From a checkpoint of a small encoder-decoder audio transcriber.
Training: normuon at rate 0.0034, batches of 64.
Data: trained on short read English sentences (LibriTTS-R), 18.7 epochs.
Rows from block 3 of the text decoder, named by matrix and row number. Rows with one number belong to one attention dimension. Each number is 128 + 32 x the weight over its row's rms, rounded and kept within 0 to 255. All counts start at 0. Numbers have three digits each. After the name is the row's rms in percent of the matrix's.
# v: attention query, key and value (stacked) (decoder.blocks.3.attn.qkv.weight, 768x256, the v third), inputs 172-255
# proj: attention output (decoder.blocks.3.attn.proj.weight, 256x256, transposed), outputs 172-255
v.8 109:165145151132138092113161174140184141105102145115148110139096106159079057111170179149139124090139159152100156128136150090164093078112137067112068125105142111139130155078149103115165113088149137112188124158070118181209127118077139094129146096128116165107
v.9 094:079118106107134121118109155133132143118129092140112147130117066141147143145195140115124111146157151124114086083152132172109121077094171123132124097083145092130152134163185157192090151175096154112108070137090139089075088168130075112084114190140091116109
v.10 102:145096095112160105140164113111155187167113126141164135123096131120085126124133120099152080184073164154167116170157166076144070153098120057105151089084147152107162117136102098186096129124102152108107211109178078161210091101088094120128121125127113076142
v.11 105:122106149163103103134098112175116182145158180082110140141146142174123096121043158133150104092150067166108173091163149136122121152134172125082147111110101140165135114139132149088084181116129087076124180145085058117120131116136149140156132154159089106165
v.12 097:156108066150195149096135168150124109090147106160115124121117168174200153198125133147101116162169150116116089121110104132113101075204128126086182167091104128165121179153144175115088178103119103181111124048111179120105162053150121144118118137083124063143
v.13 102:167093155108088148089020164161201128146143152093150176143145112160066153203071140141118154119128139114171170149152154120125134067106137157108118103091118101103113129126158160147107121166149100161146144127166061169096152181099112138124131120130161070137
v.14 103:194060137155125138143155113159147158135102105119099091107153152106186130138173109190141142109151116118105117095129144119119125175124161149086088151142090105143105092137142044130147115160140144122129095102137112131122196140092120111088121145073091132139
v.15 109:101114164138158139128142138134113163130133089072096130173112147116120103157118102067121119112110194129162134130182135148167168194148149177160104146110104146125084134091207179098144133092121098169116084189098157105126130137180144125130119082127113181130
v.16 098:156112137119088120059180150152138152146139100056118127151118133147146169102143161163096095149089075068113141123152154146094092167060085128163095139157174081078138151130151120125147154131105135124093107185171156139132198170144154153115180176154174173002
v.17 100:166178092128126143144077194112128146161124092168092147168130157090125158109077152089103073152134126109156124116119107092138129144155148127129115172177128054127157115083169141143115170108152128136201085077197141083107126195121129128115130126113104174101
v.18 096:153130112179181141125163140127191163120085136139183059145149120130129123128131196088132164124078110138074109099118056157141188131149178135150155121120149095151117096123121136159173115138179077105056062103184120134114135128126116112144192124131160127087
v.19 104:144108119104142112126120094116107124163163119149098141157144148124065154138135094112144098089144129187086135134133143109079115118146182148071119114086139079117129146170177152140086096101093104080129062118092154047113115139134047090126120148120109141141
v.20 101:207156118121124123079110205150127164151103136121141068164088138068130073113157086116129135046091092177173171139135152151103055137160165054142101188138113134132162119086156199158161074093118151132120181148122135129084107174127097120134104112098117083127
v.21 104:084141064120178137152120104137185122121149118102088164065143151143160138136126111142141130116126090197167108088093166153149186142120142150147138136110132118096067070103085149109180099176152143074094160115149085126122161099080122171117072123151121047140
v.22 102:118153124129148095114170130118124188149169116162067123100098127145133129146088105141092123093120175077090179126101125141099128148075118143109110196122187126176066107085146111150063112095151147121101097097080125133163060141114081143145140183156145081123
v.23 100:110116184132113131204164102146087147105133105172153125107161174147125104091156076154174152134177178107144106134183167162052125164116147173087067149128148168184099147126093049116178118082177157111116093170113086097083079131135166070138146139134125106122
v.24 106:116131131111133090128145093117124008103123214089098059164124119092140143084131147120188042149076143079123100096173141134175040140104080198163090096125108053128098152121134112120154098181151134138105127137085104125082075160143123118060121158081116171117
v.25 111:190158125131100130236142092151122094135158137110121081119087101143087155149147102119098045129112112099101112072108142167140098125121133135114158071130115143095129145145111111176158029074108117106146109152156070110121117123145062160078125108121099134061
v.26 110:116096159137068164132142103096164143138150122108115140130147146161133122168135115183144077168150158093080178119097122136080140128148089142049175109126076161159128165135139123095127170087111116063137124109090113121117053122108135148160119155131136160137
v.27 107:125141064110137105119167131143089090189091163126164079104108111166129148073154149114093161140140120119181108132155129194118119124098048141112123097098132098163129103119093090120103136141131095149171113127162117143182166169157098116180136185067157130180
v.28 097:109153175160090103087159031113134048121143140108165082080145150138128144110075150143164113096070120138155136121137149055113158095134163086145107164115098153058105059089063174049080169141147128164168078123149099137125041097151180120153159121156056117126
v.29 100:153165075085161165132149116139104135073181132148133070095122131139117102107124088109127104067130063130083184123129100124149176141124203077094133137105159190125128048152146108150130143077099106143159105156131084171158132129138112090080135144103089125073
v.30 104:191140096083183170171157144125122165177038161112098090059096213080064130123133164165130155122166159102151151113071164173166138130186148158135171130199171164127136100135113117097145180144110122125108155217177151166103092149166132157099105131151165119124
v.31 104:099075166104120122124078202143142166116101155113168112143153164158114101100150151117062135088147169103161079123161133107126098149134109165168119112142100094179103152102167172148159100235131085105125073098066093076128133137160109109111165111135185149155
v.32 104:134179114173154126108106080125186166112125139175100187156114149109133121145100152152180117083174116186143129103099118119139113142136151176154158132069146100114101145145127134095123093175084138139105126152120152168126133083192139117134155154119136119116
v.33 104:114145148104179141103134165140139171090104139147108074170111141128140135157158102101141116101109130162142097120159095119111084130165176068141119124134087151175135165119152086112176106151103153127138068129157105123108127102123102149116162109117123089155
v.34 107:161113151122130150081140131147154107106135106174141101081129106179098174103145128141155141168151116073135122105163153147089088157121127135012090092123109155133169124117083071110110151174135133127173175160146140124173114183106128140158125158164146078117
v.35 105:173118120054155091154102114159136150099178073131162133123113136122087136174090068105080091105121125145084098125126111156143195118127106140128133142051092106104083091129117160183128159111103100150052086103085081139152165066144141092066177078113127117141
v.36 108:129135165140130171124087121135152082125128140120137115137138186109093201129107109071139123110147108156113111155122127174120122136051110172140071146140125064090095104130166089140106165108167096097048110190110144131065145152136107145141163127132125145108
v.37 100:134107160149107158069115063111120125139161126112162142070162117124157145123166103069150172202105094112109134150090133154093132102151173132156118133095174161050160100135140133124109060166131192115058136107128137114196179108102125094162163111172116166096
v.38 108:138136125127105150162097148092116097144205144153118164138132151131128120164159186110171131164146115169153151081128171127153115122122166155113119124054157101083186152179143157146070106151114117133119106072119182113088084143159136120141124089129144141111
v.39 104:143139130091094142114144147139093122133146113172168152078132142128162103175135075044177072143169132170121131182161119104101123098156162102145148145066073140140092108126162168130125130129146187129128168040173099138084123144145136164079108164143133132127
v.40 104:131149198119129087126165096111138105124124122132114078131136056167119152105078124098128138103163163131111142138122155085177111091142212174121132125147100141119173163133121164167116169055099106137185154120104157180109176119111107159111150110114173140097
v.41 097:127125130108096140117162122071128126130118097178217147147120154106106134053134163170158114144157157162107116098134146152146108162082077093081105136093150106144108088155147102068135171125104106150185120193108147130144104136077152177159210139116170126107
v.42 095:176096157165064181102102121130132148094098142136130155112125127170173135134137163124155149117086097117153122108095118128145099104124137144097190127211101147128113184089118118139149115138155124142127177109108109157088116094080139110078117106164204058145
v.43 112:104168148034088120138204070145127174139148110114166084142094111081130152123164135133123115118113134115094140182111091080080144195100110167125080153145167218072140110145139088122136132131138101166144135130060207151195183095164112092189182132117119124174
v.44 108:111108082043146106153066154116167182088091132127100187158149077101128116116143073135169178150147113151116083112147091111118092136165170093128185124191118139074140160188152128111086149194167118129212159130095112165090165155108180123166171185100146118120
v.45 104:177139129102086121151116084160170120070116147136174123138064146141084110197118095075134091144093143128133131152112105108094115164128137092081193085184089147118187152116121146116147111155163089109134155123120122110111102090110091124170122075122160107124
v.46 107:165160075171212201144089143141133098134143153156096128122086063093101187118096106131056097062109098136111130126143095093120152124111100187121156154130063057145187090120081111085087131118102085091058135121076104186114139096145102110127114159139108136147
v.47 110:104086112084137135110131170157135138115176181153126143070176176124108128140134133137162184099115112135103141139163089166141169091129126131108190170077131112187128135170136163119123196154193108145071153095180087151022119107156121120128108160104139113130
v.48 104:173106146165125113151196162140096121117108141165114181127137167121081141147116094166098182153123195088075124102060120148135127146172147123095127099193088111180074123148128084089085110137146148134127127117157100095151127123067024111164092156136140119146
v.49 116:149119163131108134197167083087106121103123111146109114109106081122105085091118078132151108147095060141078113123124113077114143170079123145167104158138118099128165108143183183150069112107064129082153043110149099117159079172148144088108170088173118084100
v.50 107:161093139180076204120112134115101108127156116149167093161058065133128126130161149199098158118138078139094168094107080152151142116146178153121179148104143110152150098076174134087124155137099141130136120136114115185120123116126109123123137097130063093110
v.51 098:166195087164150159089103093181082136128108115141109171139153146121094123060091130092107148182111173120169164131162152170130099122143137133141097133085168091092124107166117129130083141138127158171168129102124150088096111177020181104138137112052100165077
v.52 103:170118118195158139140102122159084166174107102147081111110119175127100132108106139167172098099125144143103115101117126140086138173100103097148021193155138138188165086125059131113119153118097121104076158105154056054162126120158121159108087123168109132190
v.53 110:069171092108140114157176115109155102160121158088123134124134112126115145112146129160093106145142149119149108100130160136114137082093135106105145182152116137124126129120072080114147127114146098115105119148113079138117136189084171084121118112145159151148
v.54 111:187195094119096114111105112130134107135134100116109181120117134167135165110117081160114135127090135158130070138118090131100207093153100125139168146118126116179113114057139161122089139145086177119199079086135111118157090085126092106073137118138079120137
v.55 101:114079164126164104097107090188132131109172132113119168101094166186167102102136122144127089147155132115197116177143134115118138129081155121140054179097103163086110140077119137121164208103246098168123107155083141139118138148152151200162159120133048116179
v.56 096:158133127218117112077109068165105071139131114100143125094071240118134125131128138150175126099106181167154168132118141086152141149162098093202088146112132131130097153159122134096143172127131145106204146163115160180142093082079139116110098118078196092120
v.57 106:165118085096187110147089193124122144131165168193146073159166151145142131089098153145130079067191086115139083103135183089045114159084109114072125124120186081044125136120111129136095111151121108164153119097091095142112180183105191075174107099120134114061
v.58 103:142126141165153080095118131062078128161155124047125124114166078156091116154087130150143114130143124073089078077110101123082145109108102093101166109085123125148125123135136157101094088129116094151111086131085155141166137170157084090074103154119098114138
v.59 096:107113160098124070123101190103143108217080142098123158135203153077193064174138119093170159122104110126155153076133143141164095118120117047140194116181169111092138160099195152153140151135187071146124176101159176145149145149174142135122119130217144161072
v.60 101:118154090156179165071123174072179140140182135182133143197166160107133086115117115108136140090066072148115218109183132177089107089102119167147109075102119130116096136103045082165119094169184170132117134183176102079061086173067140072143121155118142126114
v.61 107:063106086084100119076135072073087085132156123113096170181180135114115142132134147145119099106077146159111154131123129065074176133079155124142160143115162093108116125109168115121133105083108190127150097122123170145178133206168109152105093125113125148106
v.62 102:080007123135097123124164145095165122189121061129137136102115130123135057121131159152155111158143052159126142129121073173103121155165141149108167128131131128111124110183158142143146208107128101077154143167181146107122081130130138088080181086116140122140
v.63 100:159179150143096170096130157094075068085155122122107113123092140183127127131123171041126091165041171106127089137130122154165100175145119123157155174153121121155228130119113146095184135145151126136141084103107110110115106102099118168080096113054170137140
v.64 094:122118134112069124170156056116111139170117107095126086159109138126148085149159182157133109145102115123104136088125108155129150131126144135099087068108200124112092169207131058138106142116157109117116162098114139151138149083148111165086055129117139098070
v.65 100:157188140138069093123124147095078088172174141107090144131131117135170143131154110050135125088119109169180174099113116101140168189137088143102175109086137089133063135094107095065079110125188145145072209145144132119153148093174210104081155177191163089152
v.66 104:105115052093142129088118139107085085145131133125083133110132116122071088162155172127130102110124106114144147143060184141193124134132185099106126161148156146068125127169168094134120180124112084123106140130095059127150180078194117136115140180135122159131
v.67 093:126128108100140065123103162124097133098130142084147110109136138145113104098090109145174126135116134158083152143118076106075110148158099093105127174085076083165111099163093160101076130078128179143085135134079157134148057159119121120124082143168093067225
v.68 103:140075100092164146174146149111104189096221133141101130087123125079173096131125159156152112081124104140084140089124058170099172172064139110193110121100149191097173137139132133078133113137100135121085101157128114114110150102133163168147113083083113118136
v.69 099:165129191090108116114154141149155196121154144082154136129164147116108063175180144155111142135155130145141079136081168079130140103156122080090106155127111121135110138170117162094094102127102201126153111115100154044110153157146200119081125057086148125092
v.70 104:137102109121121155112152137151146120132065177105158070119153117122109113169133143122076123134153087142095145158145108120127143135182177095117137142100190130116166164123158157115160107237111141157137109121145151112155173115091211105136125151176129048109
v.71 093:091117144156176161091126127158147114116179094158215183134148145106126085145105161109065134164139166120158092131101135112129120078198138143151105074101104094123109140120107127111148126102156080090176149162172122164135088094132129126179130096156093134121
v.72 106:141121172115095149096070102144154154123086091124148187150111130126136127132157181136146113212170185058113117075131141133120139145133116163183141069157131100127086119112118083142146156175186125137102105108120127162128116098132056128141114122097073086136
v.73 094:130174138139139092132147130115116193112137068101194135193178182105118167107135053139132182112108142063176128203143091123138164157155145214096109055166174169095119135095160142047126099141161159175135118095142097144142130138094095154103159061091088170169
v.74 104:146126104129159081160091138098182109058114144098144113071109121167082130166113127145152062104127102109105153119141152077116087178093083150137141150131129137133109164091140121108128138116092116080093158112099139108139062168076065135121137095096118103126
v.75 105:129166107128146109128124125067201139125130076093128122153170148140118134151079135096112102103099107163109177154152102175212133140101106169133171117155150171121160063086072121166144188051064126120188142139108104135091146148164136158107085158200112116067
v.76 112:095124154172147098134160073069134125088085134067172086141074084126191075053131107147112135159167130125108110067114093123134108055120160123079119108122092046089189151152100137148093135134159133039095128078162139119129151065107076103156069056170168139155
v.77 105:122117145123051122219147080091127163062083131108098090148110113136157088093114092140087197139109097136121123122110118138158187186168104048134165095157105099097138148122158152090144118092147110104142190068138130053121127182123139145113065081115083086096
v.78 102:233124177191109118116097125115125137147176144149154129109149150143082132121133155175159091144122122148105042066127161158182129091117096170108136140183104117113114113080118156105148170098128074130117091116148126146115140065161099146111109101120112173155
v.79 095:113113082160086144122183111068151133144096137149061165135182161137170134080169147098147157074065176178108160175118188108204142120209130106130082113137128111081128130196204168126121164114137114137180140149076116124108142082082113096095089128099111129114
v.80 106:144100123096140138162172181144158161149160111155117144079120094196120136145220110118152181085157127090108136141122097135082106157119124184163099142075129099119136118094202082142100108152187130141102074111134103125165109144081103121158127118179173151202
v.81 097:105116125145102172145167137124129143141128182153062120120151181167095117100162126191067087133119193070108102110103110114082095194147168115148116138131188145174121139140183093128164188146137170132139136089128077175117108089098185137107152149140145058088
v.82 103:052120131138067085116125155112150142070102060125071124090141080142116149182084180084154112113118150157160129157104128114177134142112142148135109090123133118127178150116130142164097172075119187079136144151105151106094085173121147118104088142137091098154
v.83 101:115185153077106134130160159136097098171160099077105098147119100145197125142097136132157096054090126169168151119203167119117129170141137095110168141107158148123089132117218125106109138171126116143138165071112124092184119127129140122088104143103106154100
v.84 102:100133143118087103078050124122105142151107107112176127161096158170066165133131134083095107091121192156161123157181208109151090131151176142126160163185189118149101104129126192129078116129152126134131192168136129162078113162132146165102054151100106111099
proj.8 110:136147116156160103135123091063139155150087146140055123126158152132137103165103122119151096147148184119159121149119104062189055150172076102184167153152064174095130165042157163159194120134143138128091101100176122153152141138147149154127130180128135125085
proj.9 101:153137083137178158132148181088157113059192179111223126067172161117106119130166123116113123113066109133136117128120088087112097139166132184142137090200146150108093114128096079150141115113130100179110105109135127124115091049111125173085107119128155155129
proj.10 096:125125126154156155146143129143169122094121043119045129139125133147180055106111165146122197148167093075106137100143117103142145163124144127177074140155048105135118138139101132129139107133129136127165084132148129077161126041151178153177145092066122137169
proj.11 100:131135131078124122098164090141132128090109114114173169147115130175199177180137101128134113182104212093117140116131098153128105090112066163168150133151124114153180100151080137157141140068168117128067129170126080131181172138170155175100106081121188124068
proj.12 096:122141120145087085111137145100133162120146136120109146137099111115138184096169160063119123124101157079086054107096162133141190081074127139129138095160141185142067179105091117152107077138133155109138130176140131142053066173085148115173102168195160100127
proj.13 100:126148130156167120105169074107144100161165172117153128112121121074073120116149098148115170131149109133085092121164103135100097097144071129197069106101159111157119079100159108070122093097101108114045158176066174116109171082157129107128141129158061160141
proj.14 103:094095171148115078108161138091172118090126144112114137121136147051090155124107069123076094086118109178137142144125046112166133142176143138187156153120114146085137101133129140152048133142075202093124122107160123180136107200107158174130166121125130120154
proj.15 111:154123053129109115097138127146093150070115201179125151117164076179104143144091129135163151095108129110042133146083114135145124146135087122110097125111131131114192141127137120125148200174167074118143200071133132141138086162148149129219098156142144117150
proj.16 098:101111149163188182118141132103147091156152111154165151112131159115125140169155139134147156134145134165136153117181075154138123161145134079133108107134063120176077103150133112163064085137116148078069135100163141145167122200098154110118070136133072095177
proj.17 095:069120065115129146118124125155126089129068168130116120155140106100100084145127120193118107179104136144083090090082162092107162112116162110189110133107153186144068193121138118107127103190101151118135120123101132208130095164135139123181120120167154132123
proj.18 093:130112124152108123154079084149091105140174128146139127136157126127170156113167121141114117167142135136170109174091163029118083125154116165141147130085201110149113125149166110094121150101069163106208140130170163141125117149083142100167108118084114089157
proj.19 105:128092068179140045132107172121163148100158142104150210133101103175217128075057160127084116155066162125146132083108159138143123127126123089141123134162123159123091135134136086173136122153132084175072132142165060151125126188142147119131093148173125111099
proj.20 103:126089099179139164120108128058132076108085187080176120124169120136146085155162100161156128107141140117111128121168150105141118108055127176142156113098077131113138165077094100132094162101133138140114082150108106151129138151138153145096132149131119141122
proj.21 103:102106144133063181227058076111115092094125048070160123171203123168142157119110139140162128101150160097065089161135088116055127168111151108076122082135165122133225151169114125109113144180084123151154124109093150139064158164100127138106140142184173116139
proj.22 105:173122125166102124145166192168147094161144120129178187128126129115159092146107117073122142105184138156143098054177140123086144177156169132143174071066105051084132092088143163145142129169091140138079120109189159128116130134175144173151159126117138093153
proj.23 103:174087106107141068091141149124177083078106171116135134179117057116122126156129102062079133152114124165151125158132088191147131151145103117127212122082129048113105143100201113124128109025079121117107140031108170116127141157107126112136111146091130073108
proj.24 110:155155150086091143084115176101122154127115114128115186113122123065106124112135157133056115146138152167118140074156109117112115145109146144105174131090153153109177155193145133136099132152123135125099119159109136158187114187119137207119160138082182120111
proj.25 115:122104150110139146068130129117142119145164106126233160138121127101192135102097184102042166137136105112146180065145119059166104151112161121132082123149126097095056144088178130186113180178137134133059124098077113120185158120098164187145095154113140131190
proj.26 115:144172108127176077104171092145109108100162173084121141129069119113154139075089102109111127093164123128176114167120111195141121136119191159166129138194140078061111121165183154108177081120143107158088122142161198155161155172206120163135055113072150160127
proj.27 111:141129135172073144157101164084144119141125181093077148174122162100186076163127085089136117122200108135149108149130131131145122036123179144098147129107130086122140152119187179135122110152116105125102170135091120125123106135121169072091152055145129099150
proj.28 097:142151192091156061172070168153195147094091110160131120169093113155108122153116146154138095139120150135130092114102092191109084152100096170075195129164132135161200187208147096164101132121164142160115148098099161169125130106128078128109163107063151164149
proj.29 104:194077134175160096126098167117175082121117161104125189129186108142132100185078112139120160119087205111118147151122110107145077156141123139169135110125054077198105120125145225141147139126103108090155142059097098116111123147118147168134124095136122168134
proj.30 109:122131105112090162140128117139098093070127191115135100140215077144166099162126135143099117111113126128116147167121112117178140137206154143103032098073123136082127145115128121110077088139131139137130104039106115107164116161087151090168124160150121095105
proj.31 108:096171059188157119168192152112159121124191150096106179087131115135142132106152128127141126144165079157126103164159094136145166076107102092153152161118185165093139121161185154128131092120047093096136121113224152148178161107132153141129068193117079099110
proj.32 104:122111149119125092142149146105157109099069150152113112168168140158131149098108218108136145102120161053119138174048120118153074161120125106066102138120102145140165108131195107134139155108137137131142106123160086114066153132043120142119120098136141143159
proj.33 100:135106133099121175117081133056069115116125143124107129098144141122100106169151128089158138154146126113108169149111113112172104147135090152172148134137112155126132143084111170157114121153105129155203046164158183105120106170110199071141145099128155138077
proj.34 108:138143190174084135163134123108116071115097177143171093136073141109105086133150114171145152134137100193148166079154168195087153145146227136158119110176122121137149161097172176126169122104110145116092099131174174122077152149131169155122116115112078170149
proj.35 110:122150139106154150160093195132039114129096124167161124083200160121149151088167111142126189114108145121160137160140122141144087095162075103090123092134111144123119106109133122112120134179122098086128161132153094099122154121123079095137085103118091126145
proj.36 113:165095127082149092165121060174116143124102137128098094135140122086163028100157100137137049175081103158138140134158163144113128104139127081089152106129160139140091170102133094122147115110102117141111081142113146104114132130076131103085131070173134162110
proj.37 101:155102126135195101169138132091153112159117069121142133134114131184143100088121125075102066069145172157134111089138125150130120130125170123111146089127057063148184073138149120132161125069096143151106144148128098145132119064168095125088185119176124110149
proj.38 111:104091101125161115059163135135204107126036085144085083117072064131136143093117139133109115127089160105083081126115149106102114121089116082101103131169109174167078166093081086119178115059127125171109141127106113131055113122077118110131152134181105139107
proj.39 103:138121136090163175148172199110145111096166165022090093132085117120075110120159144190146148100100097107125121120160076129114091153024132121174203117105124083127133156146109166151111153165138113121158157140083140155114082140134139071107142108097159106138
proj.40 106:104128116102100177092099177123065164128140157137192200117092147118062136157103117165110117189111128090156138135097091127120174074152088097110129127141075167187136159048169167104157140102172153156130092145124141126135108149145134174167132143149148159095
proj.41 096:081167086121144159136092077140045135163143151152071149130121165157126103179111181131111113117122108111141148161117193129163133128154120179133175137189112099110110184136132099157123110070169153120087107112117184098102163160074109102103133108132068154134
proj.42 093:138082124123128111191186121152170146132140141120130107136151132121147109117142154134094075072100113107060138066153121147103152159075125119143098173106122136177189163114134126151139153176162091079128114156090136117146148174144200119132122152130086143186
proj.43 114:138161117192151114094166140082134165144123149121080169093080125133117161188111102126115147123073073146110191095163111181135149112159165094085110094158122053122103101080136177127109143084134131153110094097132082159105162191092101125097130116168081161087
proj.44 108:071131125137163136153129118160120097115139132092121146112141127154104125158115142143155111141061128142129136101090164112108156139127098091208060127089180125208128126116077199140144077113145127108131142129167123106127128099102069117083129090093105164118
proj.45 104:184054135144175109146136120136130124145199137147083153089149087125138122072140121193095148152141154081098150080138127154160072116063134153136065123093184152145099129168130148189106098107173150128137081139147104079104147116153141159144096179156104120123
proj.46 106:076100152137152132142115134177141194231150089137176160121128151091128124114192147118146094114159147132153130141139141186117139107117147125121107131107150165168095143113149194183142091170157087172134108238116145153110108157118083195129139073126103141156
proj.47 109:121177182136083137108149100125174094174214121153146069174127091152113197137149134150183080157160195160163156154084139088080097157161084130161173142077185124103174156141115157074116090091121087076189159129134168118138097125099124112110118049135094073065
proj.48 107:134087089149097109116085118143163161132152165115104097146155075126143185097121132183122143123142122163121165127125138140149100170163180112174085152182146145140174126126095104131115147130121080115149093124098134093057162146119196140116183186150102184139
proj.49 111:131161060140165144106101203121108127120119165136164174111102151144119162143037092153148104098098086167121160100136161149129152161093169166099115116113125183111136164157112138100120139169128102224149210145082115152077126118148087127108102107144095131149
proj.50 110:105158118130171110132081136109083085182130146103156125124105207126163173170157132078114156126106146132095109105121193128138099206136119170162134106174099109161134161116114159165162160177160109157159134143094085155101117139118152179067150205152097160098
proj.51 095:085073102149102117156079159069169102083105082150106128141111136088109046152134107160114088136157129158078050109097190090144125088134175169165181107158091127101155124132119066143126110104143151103075158100094114104130110107174135113056107101183138119106
proj.52 105:121130131141155103106164111129184123077113107175128117158127084150144109127135098123154111124124077166166104114182145106107109121125140112089199125088106109137130143123116082178095150164095126123155108132078144153127068134133142131091093103134130114125
proj.53 106:212100124176148145151105069106173123090144107082108152113152118083128107142189144136113184148142090134150076149112103165113160097147173128154100101121127135104080182177191131123095112104122149125119132055200120133138115138171063125168125160129124126116
proj.54 115:099049146136155078166128163117151124149112076140143135104138149162178108080121143064087111071122146087169093049104121050155111138105120108152160209126160145119123119158136088123128105201158108174069177146137110181179067137146088069094125107181129175162
proj.55 109:165158131141141097158171115131112083119074062084097147121101139111084146122097136163114144144122123170037087127143145204071189126160101126150191113089093118119137156096178144109115112103063106138167137124110115135053156158125145099092135175109192143075
proj.56 097:159106122117138088169044125115137169128106085197094091102136090138120023168140137157162117111128129144084106070124135113115080163113099176121143140088131167132142129139087113135126064091153144082046134076063110100145126157100124186136181178134128100150
proj.57 106:117135142163082176103161108110089115116086042064138150107101150127162161145117108115184166183106127181110084116119144179137131039111109074152137102102115158095134172101136097107170124160134095055137175122165116136156137142122131085141155115112152113158
proj.58 105:134098090066082059191112157153127187087103162134143082099100116158166136071149155129058166087133168152232158101175065144122050054179113149156085167161146102143120122094085104157145169092165134110110140185112071116148093077125069120133116049112108173095
proj.59 094:121136091120152164169174076178132101127094119112126101139102131121127163131086155189161134108132115137043132158141121123114153149161118137116075178075127113109115141140103153104121111094111197133159185162136114151173115123156108145170150124135105113110
proj.60 105:132115119113046152157099059141127087177078137086123049131039151111115098154130135136170140173126149163130097109123192113180161180079132172095128082152169130117110106140217107114146134124051110143083142149144115147116173066167141173114140103134130119120
proj.61 105:146096113139135116152075138117129147115115139128084117166112185142091147110102156160111137102123185185105126088127131190107081171146183141112119064155150117098101109174143125147127131101140111099108178104141043119107121138079127136151110099134148114176
proj.62 102:123225150144125132158160170134149146127121165113183128168067133098135175130137115106151124156096191089134152134126188142145132162093132162151117100152186086151061186129091105066128090075129144205098133084124105132113142154149161138144141128140144161087
proj.63 103:132154103106192147113068140111138142138105130175068093081107087139140161143152128152130090143120154131112073127170192146113132104073135096114141090113083201092122173155159135124156116165123082121102139133129161136097088187138193127188097124119153114112
proj.64 091:177146092114186157153100140092105179122112156141103152135149180106153089142045055156144118137118201154104113135115094043140104156133123185106124152100048141105145115126147138120159134098090138116135092134120141080116050106084165131179164124120095113183
proj.65 092:165051144133113129081121052156207132129139120158150083129095125108135204111120108137118089116135106125072144138087090141191126114140131138120092116107130177147157121103127110136114113189098111124115154177107121142086149080163159134144114047120139146086
proj.66 102:149086139147176126188168125132157147119094081108115119121151114124144157090103105117136116154096143099102106122115146112088111088091121137160173033122167084106116106142123147129107170170139194143140144099114140090147082180109140126130152153123178147119
proj.67 086:137115154162174127150150135088107091145105126183145162148097048160142155139189176184167147106113110083153108177086106123169168095103137204157205117168122177123116125124169078141153126152147122118156140110096131125098100117141110146093143134137110131060
proj.68 105:167173138136061088142128187178078119158080140141202099122069188117109128106133102151090151132125227142115112128136144067090149097160098045146124100111111072101150057122105145156171119167102138131152153108112126125109144172101106130121165117116158085116
proj.69 102:100158147147153164179131168134102119113089118097109158106113134131181149133149109109149143100132140115148158180192151165068168100184154126094103128132159147112190095137130124143141155149168152145099129057106087195107123119106100080150137182113058177147
proj.70 101:134114148093104123196186087146131071068188140156126112203155129129071145085109129128163148119098170126131151165182156180091143066113111123136083139164203125093112101091069089104139114080093173107085122102179097193093188147131122118106132157134124165160
proj.71 091:122123153087119130140133123164064120173102055135112091125116141109099130104106090128200142131115187132122137094140110126091108152081111091071130164104168121149131141121182130146099129115108149144130069119095154124080093134157156162164086144086186215123
proj.72 107:104136071125185160099137152151032119134092128142068107133155122150161070066115118088111131135122132153125166116169169129131112161106101095169144194091131090167134143076168170135152085118127145060206106115091182107156095138148118202161106125152208147119
proj.73 097:129080121130115149101060139072121169169103176190090153070098095140088052121086157096144124157037087171098151102122131145142103113142123102178160194154109116114154156103158159186082120139149137112075122134100170107097139106170148120094188112126131112071
proj.74 103:124099112087116149073158145206106082160106163142169132170128141072167172126163103131114131155083127129143152128129111144135134127084119128156138134136105108122098150093080119175164123169116121145173148155124131145094158145099123200180128129089146130082
proj.75 102:148114129158123139185102119119183081104180159098132178134138082110191110096169135157129104116128189093092148102145142127138123095177197174109135121117104094144153192176145155122095101120111152143135127126153156087114155120110127079132117130112090094198
proj.76 106:144144156115117089131147178166096142136151130173119123164126182092124092152142106120147141146080134129216140159063178089138121129092138165070120197143102142105118102107123037125147163103070124144152104078113078134144104170079142167141124160141093083158
proj.77 112:150110144092125182109129193088074196161131161163158165151142155117142119139106095146149093098140184151131118102169111143112142133140135179117120166143167137127191200122129130130092154124159144107142055101112170119154059109125138140135144187078061161184
proj.78 098:139165104107120000160109172160150142115077080086126118088051137129131147099151100086081120105093139105147124182163131179127136157098155158173101137093156132209160076085157118167157108166123190095128093160093128101070114137151178157124160111078144101140
proj.79 100:142098090104122133167136187093081153124130060140097123150110154096073100152119077184098117121157153100185105137161137084083137095143143103102113128109162122154140172110110121092121127121079140116079123114126168141132109159103185159129139098131107159197
proj.80 100:141156113164140096143143089115076119187113115146105056140090107101090161143140158082118170165104082171113111081130156095172167148084148123114171130128146166095082157048135127109138111138116173090172136126096138111107134136098179140148113087113195164062
proj.81 098:205116118128087060167175139177086142073158120099100123150140148146151140132057097132144104121152155150170171150124103138133142161114147109113112083105090137150119109172117115106123125112102061106110122094177145125111123130168146077168115141089145166143
proj.82 106:192182153094120188129147105139166089101188161182090132198133081162127111128198149134127200106131090094148137127188146083125146059134144115174150117187126173146106124140121137104179044143097099141078142114132117174130230118099114147128116133131096156113
proj.83 097:125109124135111109156180076110087179112107138175112145145135177106073158161135072181171121162143115158089096188148096156103150108086080184116121134097114134127094137144128159130172072082175190119126127173128135134099093182136114170105113114116124133147
proj.84 100:150142137157106190119173109146134093105176089127110135148121100116143097106160062169127141116108111114154123115152119172155130153111068146106053136127075115170240116113122119092146172144117151095037178115110171141140106101144087104157123151119142160113